From a checkpoint of a small image captioner.
Model: 6.35M parameters, 32-pixel images, encoder arch densenet, encoder norm batchnorm, encoder activation relu, encoder depths [4, 6, 9, 4], decoder width 192, decoder layers 8, decoder norm layernorm, decoder activation gelu_tanh.
Rows from block 5 of the text decoder, named by matrix and row number. Rows with one number belong to one attention dimension. Each number is 128 + 24 x the weight over its row's rms, rounded and kept within 0 to 255. All counts start at 0. Numbers have three digits each.
# v: attention value (decoder.blocks.5.attn.v.weight, 192x192), inputs 0-95
# proj: attention output (decoder.blocks.5.attn.proj.weight, 192x192, transposed), outputs 0-95
v.48:145149167130097123137120069155107121113122092098138108101109165130149153134131118158142148129116091123116131123182141104148077115158115105110137098117094120137098118094127131105113090156151149116160157195161087136148092128126145119138142151153136091172141092099111106109147166129107115133
proj.48:113105110110135117144106121155123138125136167176069154129129120107081130166083144143146098144148142094123110164087089157121160159101172133129140121168120106080165130152140116173137126090125140137077141135094146137110155130169129108133134106132083126132116159150157118169155137163135177123
v.49:122150086137125113105128084150119108112136147152146129126132103133099151155136131143155091120076171154126102140061105152148149129133163100155121126155167114112156115097141158139113120145115120129116125161179128129117128123143106109122146114105148129139131102111122104124146130179158144138
proj.49:129138133154102117127123170090124108149181117088123144124110118078193112116150080127151141096134145108166081130129156150142107177144133148155113146107115089125118078101094137135134125125133158109144107110099125146177135122139117190117102152101116170189132148146117080129117111126148113125
v.50:165144152116123114155104125107088132157127152143136127150155103158134111140111162121153115164131111127125140130113119134085137142116115118116114144142138164103104092123117136158121160135126161124156119085131125142156135109135186132168102117085106177117092128131104112126151097116156108113
proj.50:166107104149165121119129122096142133157078111112152163115154161124128141111121108126155147142100149116106128135148166103171156110144114165133141141115122096132154182111140144118104101134140141169087140117148093121112130135163130131133106155161115124182163126080121127169139151108127121164
v.51:108104142128148114084109159163116119181137127115124099159119126148132116129111112131116116148161092125107177087097101147170081114143137137107156116113113095121137119116167107164124092139189091146097169116070147077099136162107105145124109138139122139146132122155139139146123152109052131140
proj.51:128124103091106168140135143162134142125128088128128094130102139147110140140118144085116138083149142106164144133128107143117123145116103080103125127150150150110103164158172150136137112182119105135169143111145165135136157152071124104072127126170102114091104124110153119108089119122180148091
v.52:104121129146175131128124149132127161138117136140088167132134064118117159125154098121141158124102164138135115109128129122129157118122154132149132148132154134125115148102121140141121161098144143140123073110150135154094131099087162123110099147095157076098108132149115136110130087114179134108
proj.52:112169156088096076144099114076140115127118113103180137175079127154148134140133122152123156133121146140173147109139132160123132146153106121048116161084124087102111093079115157086109095119105129139131080143098121119135146176123110170151135139095159183125089120142136138155150157115151113160
v.53:147102093150168156128126090103113107154108138098133135107129115156128128159111074142130084175097131142121112145187101137188092107134148052085118083129159140119108116165129125135123108160085144149128138120118140160125135153103144126164110143075140120155165140159139128094144115134125145102
proj.53:123055157156131118117164122123133109096107137187094160171125119141090132144146129108155166141148137101118136145119152150127163117160133138092096086143116118105139167124118098125124088102138142129093120142137113164151102127192126084131101142152133170159104152100127116145152152134137102134
v.54:126176107118104124130117152115184117129141141135090082114136119132075125122140118110132164114104129123085151148156139121092113140106148119122107137143126097110162142106117121133120152117147095148103142130082149105155143139124175133141142169075143139110110155138107126152055145167149133153
proj.54:094114142127160101137144109100115140136105137062173145156127124119104164140132133132161159131093117098104153128153135110138135062104095165097131143148148157148084093162147134108143093138065139118076150114175113114123113109150098127114133111147140157124099163124139127112164152130097141128
v.55:163114100137140145094121153119181127142167139133128086109125103115083126113124133092120126105110146110090177150087109131108132116137139159122162147128122065127152143116137118133140150082151044120112189152098160097138128131131105137123139133126110156147134130127138128132076174108107129193
proj.55:105166123143118140126154121128109137154139113125161092150157133127126121096134133079123120151146097131130118124160115132117085094101114105134122133119127173174102069141132102123159119199094164107116174097180139107127108114089129089101160110133144111083144143115096144123115112088091126092
v.56:148165128132073141155142152121114111085139113147107121112111174131120108097129176134109169114172113136097115118129178125070130165077124160145102148128126151146166153149103130121103115141110149084112109125120123132172154148157157132115128150145105154103111155141112135159103143121124113145
proj.56:148137110145171102115109145127139145143101143118122148095152130130135176106112135123132110153070091148089130148125176086136145108119109152171134112154109136139132133157169089124135148088122104150112144130150117121085092082162111118129127091168113100120159122110121163135130156134078142136
v.57:141114069133095154114136137107138100128137141134166118076132081122082128110129124097133132120116171139126117142117116147129158148107159099133066109139107128112165149143137149116132099123047152115060133130093110135142145171157085145118129121120113186135150134148161123132111147149133154124
proj.57:100149141164147114108139154149162141122171118098135122117140137100125154092140141121117138126132081096111099109134174112100131088112116125183095093157118110131099107133141097158128118143107125099151153135158140119134117083168122116121097133158129130131134149109101125093099154101077122153
v.58:138196053145127103135130105162138110134105130144124088142137142162097146154137134157133122136140114141127133128058109152141101142132145109164088129132176135070142088124119154148128144149106145130115138095170116115146175156135102124125116118119134142093152124120101128147117137152099120132
proj.58:143080160168102124131129169130127129126155128084109154103129136074167158119144104110172140100115132105160092135129183116149137172169121125145133116129119102125093136122122122106130133134153122115126105110135148118138112125141133155083107158124086147172156101157112115111137143115161116109
v.59:126128173119145118127128100141109133081126142138096183143154145131138145123123173164155108118088182133086107140142158098107118150132136115179126124129085131153114133128137153148136166101147126149168160147167100108121116136125194115113091096166128094077091125112113141127139153125139125111
proj.59:104126108104116082136148107163123145165115137107121123145120150116156086103153106140185110124113147137160102137092116157156133145149139139084129128128142120094163093159107155108163123116132148127105111121089143118119139113165102163117146153136124149128151114157134116161132134123134135095
v.60:161139192133138141157150121128134160105151158165129116154147148106114129094158160102129148098141117113145135132067173113061136118110096188169135166136133106147105141099101106108119159084165115128151129109142138082141150081144141136129152135156110105115101134100112125173105126115154099159
proj.60:164175088111146159125082144113100144157119122070146091108145122137138098133140104139116096159080152157110131100163108151148114131115122148129183148085106177171150099107141123114150144167137146123117141121142128102098105138077134152124155122101116078140173099141107118135150099111091114125
v.61:135176116168095163139133148114133126149124145122152064114166113136130153132156138126138130153091140141146137091152150117095130141105120088138150156127157080161111083102129120131124136138097116138133138112107130080178153100111177121127102149116142137148149144122137119120106143117160126155
proj.61:144109150137156117120103124106077139156083132108132170132146138145074114136148135118167129129091117082105121122116133120151151088121142164105114108160131155156133118094152124132112093147137134125092136106137133144119113119132128130123128129134114137150157157140117122189139135136112136155
v.62:126148153148090147134085130121157126145132127115115071134100121120085141094139175089127146134154082134105180103084142137065131145136129173160115164130124090120127154084114140125128153114175112107126141139131102090151120134115095135099110167129146126123169090128112107125121146124124104146
proj.62:156169123125144114173120156143104172110160091085135151111133138120142140113106128109094097109121146089143105115150103127129135083107110103160117136123136122154107074140140133149113108179099146148122164101143157080109138109111133147134170128132090156124103122156093161139145134116132175116
v.63:098146105117146114131179136120127140118106103143154129129164141126198151166126117180132077121128139119162065102211108118156103133124107123130149122102130146160146074162133104117133097176108131174168106086126116143122116118141143129127089119135132111146109132080162155123148109113130129106
proj.63:109100121115106141135145095140121098108088156155090166132123112149133078183144140115173142115163096162138133152090129118125124180175149133137121141122134148110155161103117137131120157087146098129137061138112133146121141130115173137109139130096140119126155109172138098141124116159121131145
v.64:120131111124166141166148152123127135171106151095089109102187120171092157091156151132142152158154093119113161133172119115079126101081159123117150096082111163145102120112160128182168175123154122183117103129118151123097110087110118122128118147151157130099133085114116131162123140098109117122
proj.64:101128179161112148076134114098148119126148113148143143151141113127177112140116097116125107139112140172107091112087184158148084148138144125140097150103114158118147106144095184122099143145116168113069134091148117147134126162154114129121144091147100121119129150157110114165142121111140124128
v.65:137130105116137084106147168120113121105154127147140202118133123114158149169146174131117080110126112133149113114107140111116172140092122154098131163093060078141150136128132134165116103141151087125137145147123106092102098127149162117110103097148102128125130126071131119124129100139152121127
proj.65:143114110113150129127145105118066157136125164138106117170099168116080113121127122130143138113155112113168175143106105129133106154149087136115098104137144132105098128121101138113142162080134138113093116137128122136103134161138117211130144131108134099148135136156134128132112143141116152139
v.66:129147098109113095133185127120145131136124167120119119142142128088152136097149140091121127104153105120133072152091167114096179126094100164148122156136104115179088182134111169117153141140149088095095121100135109132153098115153117141115114131148126149118110142099105158130102126100141124148
proj.66:101109130109103127133122142121152166163136158098140134176101115158153134143145124109157139169139117120125122104129114103124096143150091135083144110136118131104117060153125150094122103116102129156111130122117152146106104104131096113119137129133104126148121145130129169136125134123085137077
v.67:163116124138124134135109132155151165140120141115129145117118152129149146098128101152124109138080180113121096095163166108120137102124118087156131059118125096156105090130149122122167153079128130127124160134126155072109107109116187131131112101172117068104122141133124114127171134124141144108
proj.67:184091170108150104153114109144075145126099113102145101144145134121130139137145132134101148108152159149154130145135151151188117109101148127112137131107135172167106126099076137101127104119131128107123097184074118125125180137164151111130117111133141168155152112130124122122136136109127136133
v.68:130143185109117118117117156101107137111120104132143092145128172125116092133134099162137144158090094138124126141120127128219115100128131141141128112104143114122131117130108111108115115107113147137121101129109150097146187140160138107151164142089148125102146142112133080104131140152122166162
proj.68:133124140130131107122128102145183112156113108153108124110111099118092152134118159151148145081128170125107126143090077140079132122111177102150121123152099166112088154113154111117108111146145121121179123161161164140113139105126145110121139139170187119132137118139129127138127152157127094133
v.69:163111129102110113165158124115142154115148131141161129150113120082105102095146115117158144149113136092104140122092131144161155131146096140156144105150130125096089161146162107093177149072158105089115131100147133130152122105154112116134132154132136101112121177145114119113139135097112111121
proj.69:098123149067113121137131148120156154136115130098148102147119113131175188148125156091078089129157160132132150132157120158101137117105102141121181161142094149115155098117139155117094107120103106135157137139119113086102101095120156134101113122129152168115103093100096174140144153126120135115
v.70:107111133133127143152139132141106156142110145141153110135107142146088119086149118109104103179114112105113126124150110127200131122151148097146115081108146117103098147138158116140150109107135120112158139133126174106141138126114107094163157133079152089112130164115141134110130104137149139113
proj.70:154146181121145127141137082144161164088130078113133114105127171112146175147109149146117146082119170135100152115109114131110119119094132141168159143129114160091113133114135120105102118123111089116153121128161104123139128130134186143086135106117158159114109131125100149115157152130119125139
v.71:121078121136134146141095195135164133125126061144142148146111128140121105146109117120106104175106152145132132066148132120176071123160125089134137092109141112099124126139152075133102099118131119126149140114091149119101127135137151105136164134160123099164133138144125135096125183152123100119
proj.71:169140143100175123158153127120122180101108125124092138116148129122073183117129114122106141053128153122120120137139101126149163104069147115137150107105125127133112155117123104140154123095148124112151101115124108110104161101143152144117124135105134170137148073128112116140135130137144154163
v.72:155123120109087147142129114133155137148131162109122159130143064132101129128146110090134147133147141108083151135111110145123143155117122091089149099147153154109116119148178146116164112093140125142126122139132109133109111119096096113142103136127124123143111174166113158171144094113146108076
proj.72:105165135127153137104134121123106136084126091101155094147133136136174112097096128134076081163108100137125161085140173103103127087143135132149127155138117079150192126114117154159110156133122141113113167103123107116146106157110141132141107114124123129102092110104111158134172146116124127159
v.73:161103082135112145118134089126164146165118140136158152137100097108150145131122094093136102115097175135150071132127125118129183153130089092147102111133146126171106151150141164088114128133122150090100122110170110127115099138116145140089123117165119125151110153126125115092109136117156164105
proj.73:119118135091117092158113145156099190139109142115157111182128150138119147101147150123135167145133128116152147115177090115149134081111108133084168138135119106135111115126106098119141127114133109135160110138081142134137149111128122104154126131108126174130115124103141182115156116102098148099
v.74:130103161148115125092133176112160133101152084137153116152082132100132096154146123131130158117100123104116149100131111173192115153130101180087140117170158167099110119131156127081134124101126141129108083132080115131177160108169092144164136101164090157127119121162130115107108149117126153150
proj.74:120133142097114132116111142107148115128144142158104096079090079152110144100110169122091095136141151183108128157126105114100144107124168109125143141129094110130144159102119143161108124112159138109145156151136162121090150101125115127136098170117193155092089083081138110147114139170102127113
v.75:120134180125142113065100119138109105116128118121120121103140176159158113168103102153140112118092119157168109113165141103156122102123128138125130150123103100171154098103069139117104143169091167106110127140119105114145156112115166139104142121088134130118111084104127116113125096148135175153
proj.75:150112109145103099148120139155109108149115144161118130107115109113099103093152150135158175128141140096153144158087093145124123145149140117125094122119133137127069152135138103134159113154150129110154106171126172152140148135138111099138146168155153106155149152126162095075096109122144119139
v.76:124111097153142121156156133133151130133147155104144166109138121098127175133148143112138105101097102133138117071107191100080206110121109134137137146078132052186108162117167153145138154112134067087106131125170119095135099140135169118110104137150140109112124114113132136106130156108144139110
proj.76:150105162077107123159132120140086193149137165129163140172142138142130120131164152124137139159147112123174119155139151156149118129138061131108127098151121144098103052168073142097119132096106142142118087137104130114117121124112136138109135119122101187131132143143127116140113140088114148096
v.77:153108157095133114127122119106089138139129152129106130182136124126122111133113111108149139143132131143125120139104114128161157116170130114151109145169137146121133125118078134071136157152114169091121097123164095145183149127160134144142103140116161148094119146140113158098133110104096131145
proj.77:093127080111106124118138158135148147175079100107145098111101126132155152126164134097112133152128155095142137124186097169082137110130106121074143149110137106136117131142150115120131096129125116147167135123118142094117091112073130074126141140183146103138115107095127154120141129127147101087
v.78:122130123194171162105105141081109100138128144137135123096144124102143142139124103120089088139103091121154122082143132109121139115101148134104139144103161118168161117100107151160083112155100108146097121128132129109151161128152136108126127187076173116137157113135141141101099126166162205153
proj.78:125130183128124104131163134166112142109128122176116148108100139177102109124160169129161198122132162136136138130091064112097127115114141111145121087148119126119084125158117105108139136122145112117121057134133167165150132138123130124138119109161102131127085159151138110131119121146118090122
v.79:097158108151134149153107114123134142118147133134118129124134127150105126111121127144116117160175118108117160141145115116127080139132154121122107116094115118104135111117149072173124102078137154169158163128099144117077128149105139113165135168124151100131154156143165122196129118163148103104
proj.79:148120151133178156123143100148121102065139102129103167094135154134131145152077118171119119090115127136103156130126140137131172110103161132190117135124144133143150163123121146127122148137125098112103119116158097105144146152118169158098117078110122112117109132143136112108139136148128154197
v.80:140129090148126137124139112144179136120110168120130137158153097127136143129132141113154108113114107145137086176188136118159108123091115094139157104146131126139140096141123103110142099138108088120132101140132152141126113129157074129116128084109118170126070168118147122143116106130145146112
proj.80:141142148123147114130147131152129116131156087124069136059138151144155117116104156140157131105095056169137108107151146112126117125119169143136130108144155164141155135103100159130138154166158126115144124120147119122136109073120125169123119120107114125081141058151132126115127117164124137122
v.81:119083121151104120118053138150082089124157089140101129105135147178158124156120114130156111083119123179118122152183101135144135078152149112125139088158147133123126115092111133124105144180123106126122123118107151171141135137135134143122137117088135161131154122163131104091134152120149136174
proj.81:138126130125118163180183077112168124116115150166130139124125150128110147106080102152149124167109158120135082080062119128096160147144162101151153163098140144128135108109137132109145129120098129119112138103141134146150154108093100140111127136150143098130155151137108098159077125109161136121
v.82:066139126127106122128097123102115094132172183113097103126149155120139108106120157100150111116174141125116119174129169135104134103097141156121133165119102109144147136097143159162140141101118123114111133118117102114121121117118133121118108132085157133161122131130150127165108119117168121138
proj.82:126137135133163133089157084148123149101120093150140156139132137190106097135143107090132105152053108109110143061070156151150145106139122112137112113103140141162125112140138131135163093178087099160114122110116150202163123174122122132145180104154131112133149128128138101110091159129134172101
v.83:117158119114116114097133145122136113099094146146119095137104160144142150148158180121098126131150110131087123141146137147088117127144121171131163182150099129142164153139088109138164137133123117118112137124137081095134129098096161096131113132139182090135132104091122149131114128129174068142
proj.83:161112170124101155114123090133125143106123116109118162149117108173117091149143126123107134155103167148120158120095085171133168130148099105117117119139110139120151123172139119136148116126097136151127106167122100132121085195169113122154138107136088117173129123151105118116139130169132147113
v.84:110107168162127096142128136117096145099176164135150143151154122089114131134135163127141147134141143165124131175125117129135153140108105174104173079145120175072131105165142163148134162096103121118139124141123154124095156154135086136145117088105092135114105145119176145156132080118126139108
proj.84:141159144125148136107119148130165116143136118076153118114106091115138149151156102089062113107100099139121129063178170092120102119150081152150089149120130124160160123088135127126111117120148157116116173121121107151162132129116122146178105147116128123137169103128135144107126121141115165124
v.85:146156072137135163115129153120217113143123197121094106129138081128107129127114110111130089119118126081100135126118156149112112142106128116154136176134102095139137129119151121168154108125153084096138130088107100125128106114093098125133117143118145144152134170147145132124086124128124154116
proj.85:120167152113148110100143105140088137068137080147101127109100157174146092112116175116178110150133097145139156139107134115119141125142118152124138083126129132155137162162121139127123136146122098129156070131109133129130126147152174140130176102099128139080120109141127125142129113120129147106
v.86:103118113095085114130124136101126143127127129123126095119078152121106140109117142130124118094171113095134152133127128142100110147160112175094103186101120111158110122128124112160129110106157190130108131117142080084101131114090125131149118153151149078139169102140096122159112145158095144143
proj.86:114113160130109141079103089171107114135110136131147183125135143169132116140137102110132129152142174115106146148121114125165135164167152113105121124166125148119120135127126110137148140153165100139101139171103142156113113161121115086136158121122153160166139137155156117106128150124100138115
v.87:104120131165102120171104119100085103162133140104110139123157124131164099105102131116175091105139150113128122188131145095117097122139116170128095175117103122100099095107145180139101142120147176151162150092135101111109115085139137143128133108117108156171145142145142096158116140139105144127
proj.87:117131106151156137108172104160106100137109118161128143139115136155099129129137070121131111117101130082117127118098146141136136134203139090113107116087148120160118098141129134148136113161144085139127147151128184179150126150077139120114181142153145116125148144168124106144110143068132162132
v.88:127072188136129152100100121110079117112169129164138133160136163115085120112097133132120144148101163143120145114113106153107140150129149136131133085136152198126127168142132133152129183098153165136118142142139117094105166155119170115163151136119125089130117104142128105132126112112105136149
proj.88:106133161135079107156111176112168140134118119110180124162110092117120146161155084106108141104115160138132130109121086118119103151100105124122099185116103106100133106111108104120106094112106136104118156143085126114136164139141116102163122102136150139169142129117118137100111093158143122108
v.89:164140140089104129118116166147125110146087094114146079086103178164148128129117112123100097147135141103124163142114104140134109122181138108124104160125128108135111129117099098147109112146205135135150157141120118126099127130106168122132145153156136099162163115126071084119125154131073106160
proj.89:142114116104091135168116076125141085132120131154127141173133123116077144139111128147180180129173182112139142158090073130117135167142178111117134102156124126095128118132150107128128122115116130132141135146113139111110113134126141102119162119119135145162103179149117147160124116140117119103
v.90:099104111091124094099087115128117098104142120155119132144123166167136126132114127141135127089090107170132107125187133150140118090156136104159107090167136135186160144113115091118097156178122155140079123116113137160142140128155157106126146089119137151101077111132088134087137134120107108138
proj.90:135108138136098151187137105123122129165114150143121128116146131136129145134111108132189117132088156145141100117084087129111111154091161110124167186114160132083129119130118155104151151155120113140115101125171135110116164111104099122112146114142156109142163129130139095135083111132142127106
v.91:127141139143141111084155160186130128134101120169123103127143152159089114137134096131107126168127105123131171067092133152139132102130131107128122091095131116109110142168146095125150131125146112116148154146123162170130139132122108114138133169127113133086157145108105091102138136097084131143
proj.91:144099099127111120148114185081185141098129144092133127141111102078151171151117164137147121099159133138147125114162088096120131154093119134146158137131134109103150147131130072112089110116115141135163132118107121086140160090143167105145113089118108141121090162125156174139145075134132098134
v.92:150110103102119130115122114097155162112184141146165148161079103046138158143137146118095144127144133142145094119135129137113166142130106115136146122123140156162175131142117145137117157099129106137094114161138127140157153156132136134141070106111125144085087132102090141117127106108126145115
proj.92:143131131097105128146100114122101137150109146112123114148142151140122101117171136134120114152131132153122117153159132065135106082078122157103110172167141136151118145092120151131127115134172167149101134100133122115083124129145068154134108152083144110129147076076148156108148144175098120113
v.93:095121120126149160128107108134116114120101098132117155114114120150125161108118141119136118097094172132111132107136141101127122122140151107156153150165160133147129160089136136099145137152116130126139169113138099112145094127128146075100175113138153101132104113140132149105146156133173146112
proj.93:132149125145109105112182122136075147116105102124119118103136137145141083099113149135084162179111127116148109161103126173122159127095138114100136110107119131122122106179122162131154140119136140121124050128128138123144139148123109149111150131139127142094133144162122088168101147113123117118
v.94:105190155150141122116151124138099124128107159124086100117156146152091119115147120130136140177158110104089176103095134143126106126119150152115123128111118105052070113136129135144157132098125127129183156109110118107111129112111099131124131162150140106138201158130151121140128156108132107139
proj.94:140096115151146151079138169100166140089152114114162141143093102128137163168108142120103120110140140107121139072121135154144162129186081128153145100113115116157155136160159074139100104100107117151151115139105112146164105150144186085162124091135089128140103180156115136134154115100142130135
v.95:147124157113100116112095139159063125096153116174106142121126170095149104121148106111143148162148165136155151127115138124115173121131128152113167077105139152134099137090114126147123153104151160138115148142120168121144139146109126136147125143072111118120168127109115110137122104093106158155
proj.95:115118131151134127164104125060152147123109157121146127198133124112116122139140104099116112142145152115137131086120149096140131121115125141160117184117141134121146111121130083116098083151125133147134180109126134157144165138166105101157122124111139127154110160091124138121099106146122110110
v.96:114134151149164169084150128135124117143138138119142150129125162116112137151123115143103158152127151090158122110087149109085125093104158140120132116104133123151123074095204123113107113082163119179102136147103148087139125132147130130149141149122137117131152137155149150173118159148084165172
proj.96:143116100138103109122077161093169120120147134132122159137083103162109107155120167080153151119107146177094107139126090142124155183126155136123128120107139112166156144152118127074145102116098096095169109132128099149073114150165146128112111129094106151147106142130109095079101117139139099119
v.97:112143134138139126137182112149080142097089151109113112138135171147110098122171096148148115110105108127106113126114145106174097102108138171099136064106127108135119121113152111127109099120156116152088147090148170119110148153141108143160128126119109092133179154147132107147158111079128162134
proj.97:144133138162149136135094150091153156136152152100127088143102104110144158105118149103138137133124164128142127101092047130124126153120108109117127145125114110111129130167117091083148110081070147125158123147092137151058109162163119110148090139153132146137122150170123111101098171153133104085
v.98:126152190126103098156157100108129109100148086129141110116132155154170123116124113157144102168135111106121148152104114110186152127186123130135136142123095091108117153121075133109148116157150089137143155116120126123116137135138141132151187149145131103161112141126091138102153134101117115147
proj.98:109123132119135134138136160083151108162132158096179112124137104101114160105143119135138137095121124096107105127138134143124087142106110108127113124135113180143114094158142140195109104153110159126101100116147185080109123087156105133094139100173123131112166103170141126127107139166138162151
v.99:116165090137125083103093142170130118124178149168098165159169134144104108110135155132131164076153105166106099073147145148103147146095131119145117128134118128138164104130118131178131148132136172102111125122129110139134130119111116134111091097119126183096097104134147139132148115155128108123
proj.99:169133113147145149118082096175168123132112094136142139114137201108158133149125123119157117121097100129178180113142144104154156097162117143119139136119157129103110154135127143087137158120154123127124091148144133143156153134071148092138145149126128100113146147076134128144124110083161111113
v.100:136121187178137098094098101111145140125123094124159115150142108192161140121125119106112117141164090124116108104110125118161139094128113180135130134124108126094078099116077126093130138118123149125128120102124115110167095139147124136087171098136121149151096149098114178142126108146153140153
proj.100:113148125137117161121175164130134131180077131112096103124190118102149129139124121152129101139072157107087112151152152173143121127146151060131130075170114098134145136180142083138135147133120146159099140126148126097124146100117142137142122140174112101104142112108122056142135155103108153154
v.101:121161126097122136168155165131093110112123128090121088124116151126099116119132102177125124133114122139109141144133119122134126139139161120117115080134134102111135161107128116157105116137157082163133151169146158100120161124150137122163107149150133097127182124131133107076153135108104117154
proj.101:142138118148107106119083119080128127156176124127129135117068136146085143120131136104158167099159103129137138128111079117140110150105129159096102171112120197125094077136134194122118102102128163095135104109116150151100097140167074111113143124089114147165131136172160185130105130162143118101
v.102:139120107119122133121144111149113157120125152141145165164120173096092094123143108117129169127118173098152154154140143103112117122158125132098147124125113156149132155119188110129131125093151103113127169121120202140120134126121113156144158127118114110099146096140192140159138131117139135079
proj.102:133141133125167135137121141136158087099159189108138123130135072141139145086114157152124119126168135126104140109104094122135082180098108159163134183112115087131178147109103090119107108151084151100147111167104101130108157180177173114135116139112139149149125130114115104117138093130123113136
v.103:128113178172120130085163135080163108141141132149145119100148111116171133124123125132138113151109131101122124186161138148148152123132116143126131151122150121112120138152053124108150156129109142103137089107121110094145118113140150116102134148137129071141096141100123111112108119114190115128
proj.103:098124133111095118143179105158081130126102157099125083130152139165118141124149088185131143146143131107096128124133157146146139108125083082100119111116110132114110120155110120152129121147111150170069110086147166090134146098125128160093096086155109137077128097152154106148138143148100189151
v.104:126138117126123162189118088135136137108096116081144084123124158134143138099100151134138105126108140138124160177132120111149123166173115076114125168133141141114150161146124136099148135153070123151168118141152130169092195142109074144145159147134117136099167126126130144127158155112100128097
proj.104:120144152131151112147119164111119137136184124166157154150132093094128136110125134138111144093152113097133129115125120129142112127122106161149135115166127150109118084110112115185152121152117169084121150118077153097133106116159092102179145107161127155155116107141136155141121106141108133151
v.105:117102118096122110156144106143079158110093215127072165145124128144105098099151146139158121093116086147096142128138114097154110155151143131108121107126101115158135140141146082137122117100123124108115116106123171160104143148158158143162100152149136131101149145120117115114176087101135132112
proj.105:137159147162157129123122089118115123150160115136180081118104120106174171066078131144123102130152127118173139102105103137125106115135103135086139139140112121103103088114128150094121082110124144129155153151142111099107110150157104095134132142143131124094147141131124163143150145114089122060
v.106:139143093108130148135088141147148127180137115106114200126102098087135168146093173076117126108131163119163111148179110101080118145114117093122154175110096147153120104149156137119119158147123139127157129170123099154111094104110121153117102120117132183145120117159100111136107181139107132127
proj.106:111079119115128138134157104175117116085110120178116139155157151106117121146140132115106112145124108160146132135153176121099147133144170125148127141117156114140166159074140111125125117148155086105109191129108113137146135122117154095120155131125159132119110154099122140114161129121129108148
v.107:146116149147132166101123116111110147108157155151143146156132144126115120152110133147098136153182131109149105142102157116114127112126133155130134152125134128129145124091184148128116121085110162159137119122097152098151129083151117122142153159132120099092110104121150182199145129170132128131
proj.107:145149113126132105092090164113177084149131121119118133085094083157114130132111140149134151106146126126067118155139121127147109165119104179118154108135109118124133151158129138103138109149102106108145085166164084123094126146156137121112119119115098109164123129112151100120127100113120121107
v.108:133173103115141131121131145154136134137142094161113204168124130129121154140134109127124137097124128104152087077108127142118099106124140121148125141158111142121086081110172133098099087130162124138136150121132116135148090126132121140158101085126148159164129122129137131155129131142064112144
proj.108:119090122126105133131125119125188098151118127132128141142128154116131134164146167071133133125145130135106134160137146155085138145129132119137120152110127145165146142119147121118089108110194096113167116121150082185106150116116127107129158182081144120159167144102104104112142115143125115104
v.109:128143125155100138113122124162123145133140127170122094154116116100060090124141117146113158171119102143135181147096141125128144154135157143109093091126125158133169127108155146153112098116169110120111140136108151096137164134130081126152126143098132124126167113138136116144129119127170132133
proj.109:173163100094150121156076180112134141131175130077128176113121120129124140103104108108156121112125106136140134142137110105130124187115100159169137136106132125103142132164098124111154163130101140106160073120133126118143147104111150138126106134070143146141148141133133141105098101133161119133
v.110:131137180155112095116181112111107118124116071141132122140125105163151105147174102143114097189125095127156148131083139113185129087116124204089110094104131138102106088100146154083117094090164126117146106106121152132126133151115088159130156137112091099137134130130109105159134107079175149116
proj.110:125129103084144140137142178145164170120107167073111112111138085123157138115119116110143115130147182103128114127109064151095117156129086081165148121123111056120164140183117061116134147116103141157142119143156164098090147080130158175141088135140149143104148128162114077101124140143107140142
v.111:142140131150125102140144183080165128109144116130155121099137110130160108115143078145126089135138105123117131139138117166184149137132117136134141154137148085048120149097105115121133115106102121143129118102112137084137134114140151102103137121148119068124126134101157145124124081152184109124
proj.111:126147123129112127111154088136092122144118153129122077112116110184113098131145121178116134129164157115098137154129132153127110117089096131098109132105111119113127104152164144157081102131135165161130096110171151107128147158140105154130133142126088119116119102135168104146133136142101161149
v.112:145110088125132144126167186093128175126120112129124082140105106148101123130137117094118171134145119128166158110143108155118127153081111102107137141108150110073150121174096126126113118092099153085096104129077131118142154138130095180141100112137150136111104139119146117145111090194156145127
proj.112:116104115111153131143144131154107147095119124151149132131129143156136162160130117130151132138118135132097120128109145092128103105164130134115145117134139077109112076127122098108128170137156131153128122156110121087156140119163153109163169105129117102145159110144165170161144125150132141165
v.113:103170142117125119117089127150117128109134126134128188128146125107168099114133134157122080107137122143105124091138157108167123126147125153142080126092122101120114106108184100157096085136178091169145142129085141155092108181134120092126152152140106104148162144131153112089151163133119162153
proj.113:160161137182161099130113098110107116136157123114171122121176093096131108119117107125111132123133125125126122148122144126098131133102093143155121126086107156170123132157117105135141097135081125148134139105160096142106137120081149151107116121103130115138096178142095110134151114098133107098
v.114:081119158147106110103109119110138118141138177126139116099136137141112129086111124116135084108155127134080112081115147117147111143156135190095139149077098135157121106119155110164135128112146143126127183086104110125113118132132134081109129148140137092178143121143108140175190103095094132119
proj.114:110174133138128122159132164093151129100149143114110107086113122110137104110147190117074130111149119128147130135137153156099193114118114125143115129085125104139108162142164118162141108135108094136181104115120085152113162088133098165106124167132151134113116127088130115106089157145154098130
v.115:113119151123110130139111108130085106156101110136110111101141116180094095089140114129102161151144139117096125145128106157150154100138153116055149114168116182122125095119110159135161130138110181153127132129146167106169160107118064109137113101134118133127128112136133101137113095106152154102
proj.115:142121096148143135117157177118155143137127112124109124143087183084141149120101120133120128153116101161158134101115128097089129146155163132136119119151150093114151136129091124099130149118135116092111155151087145110138120146150172114163123171173132116101139111116140146117102177081124145132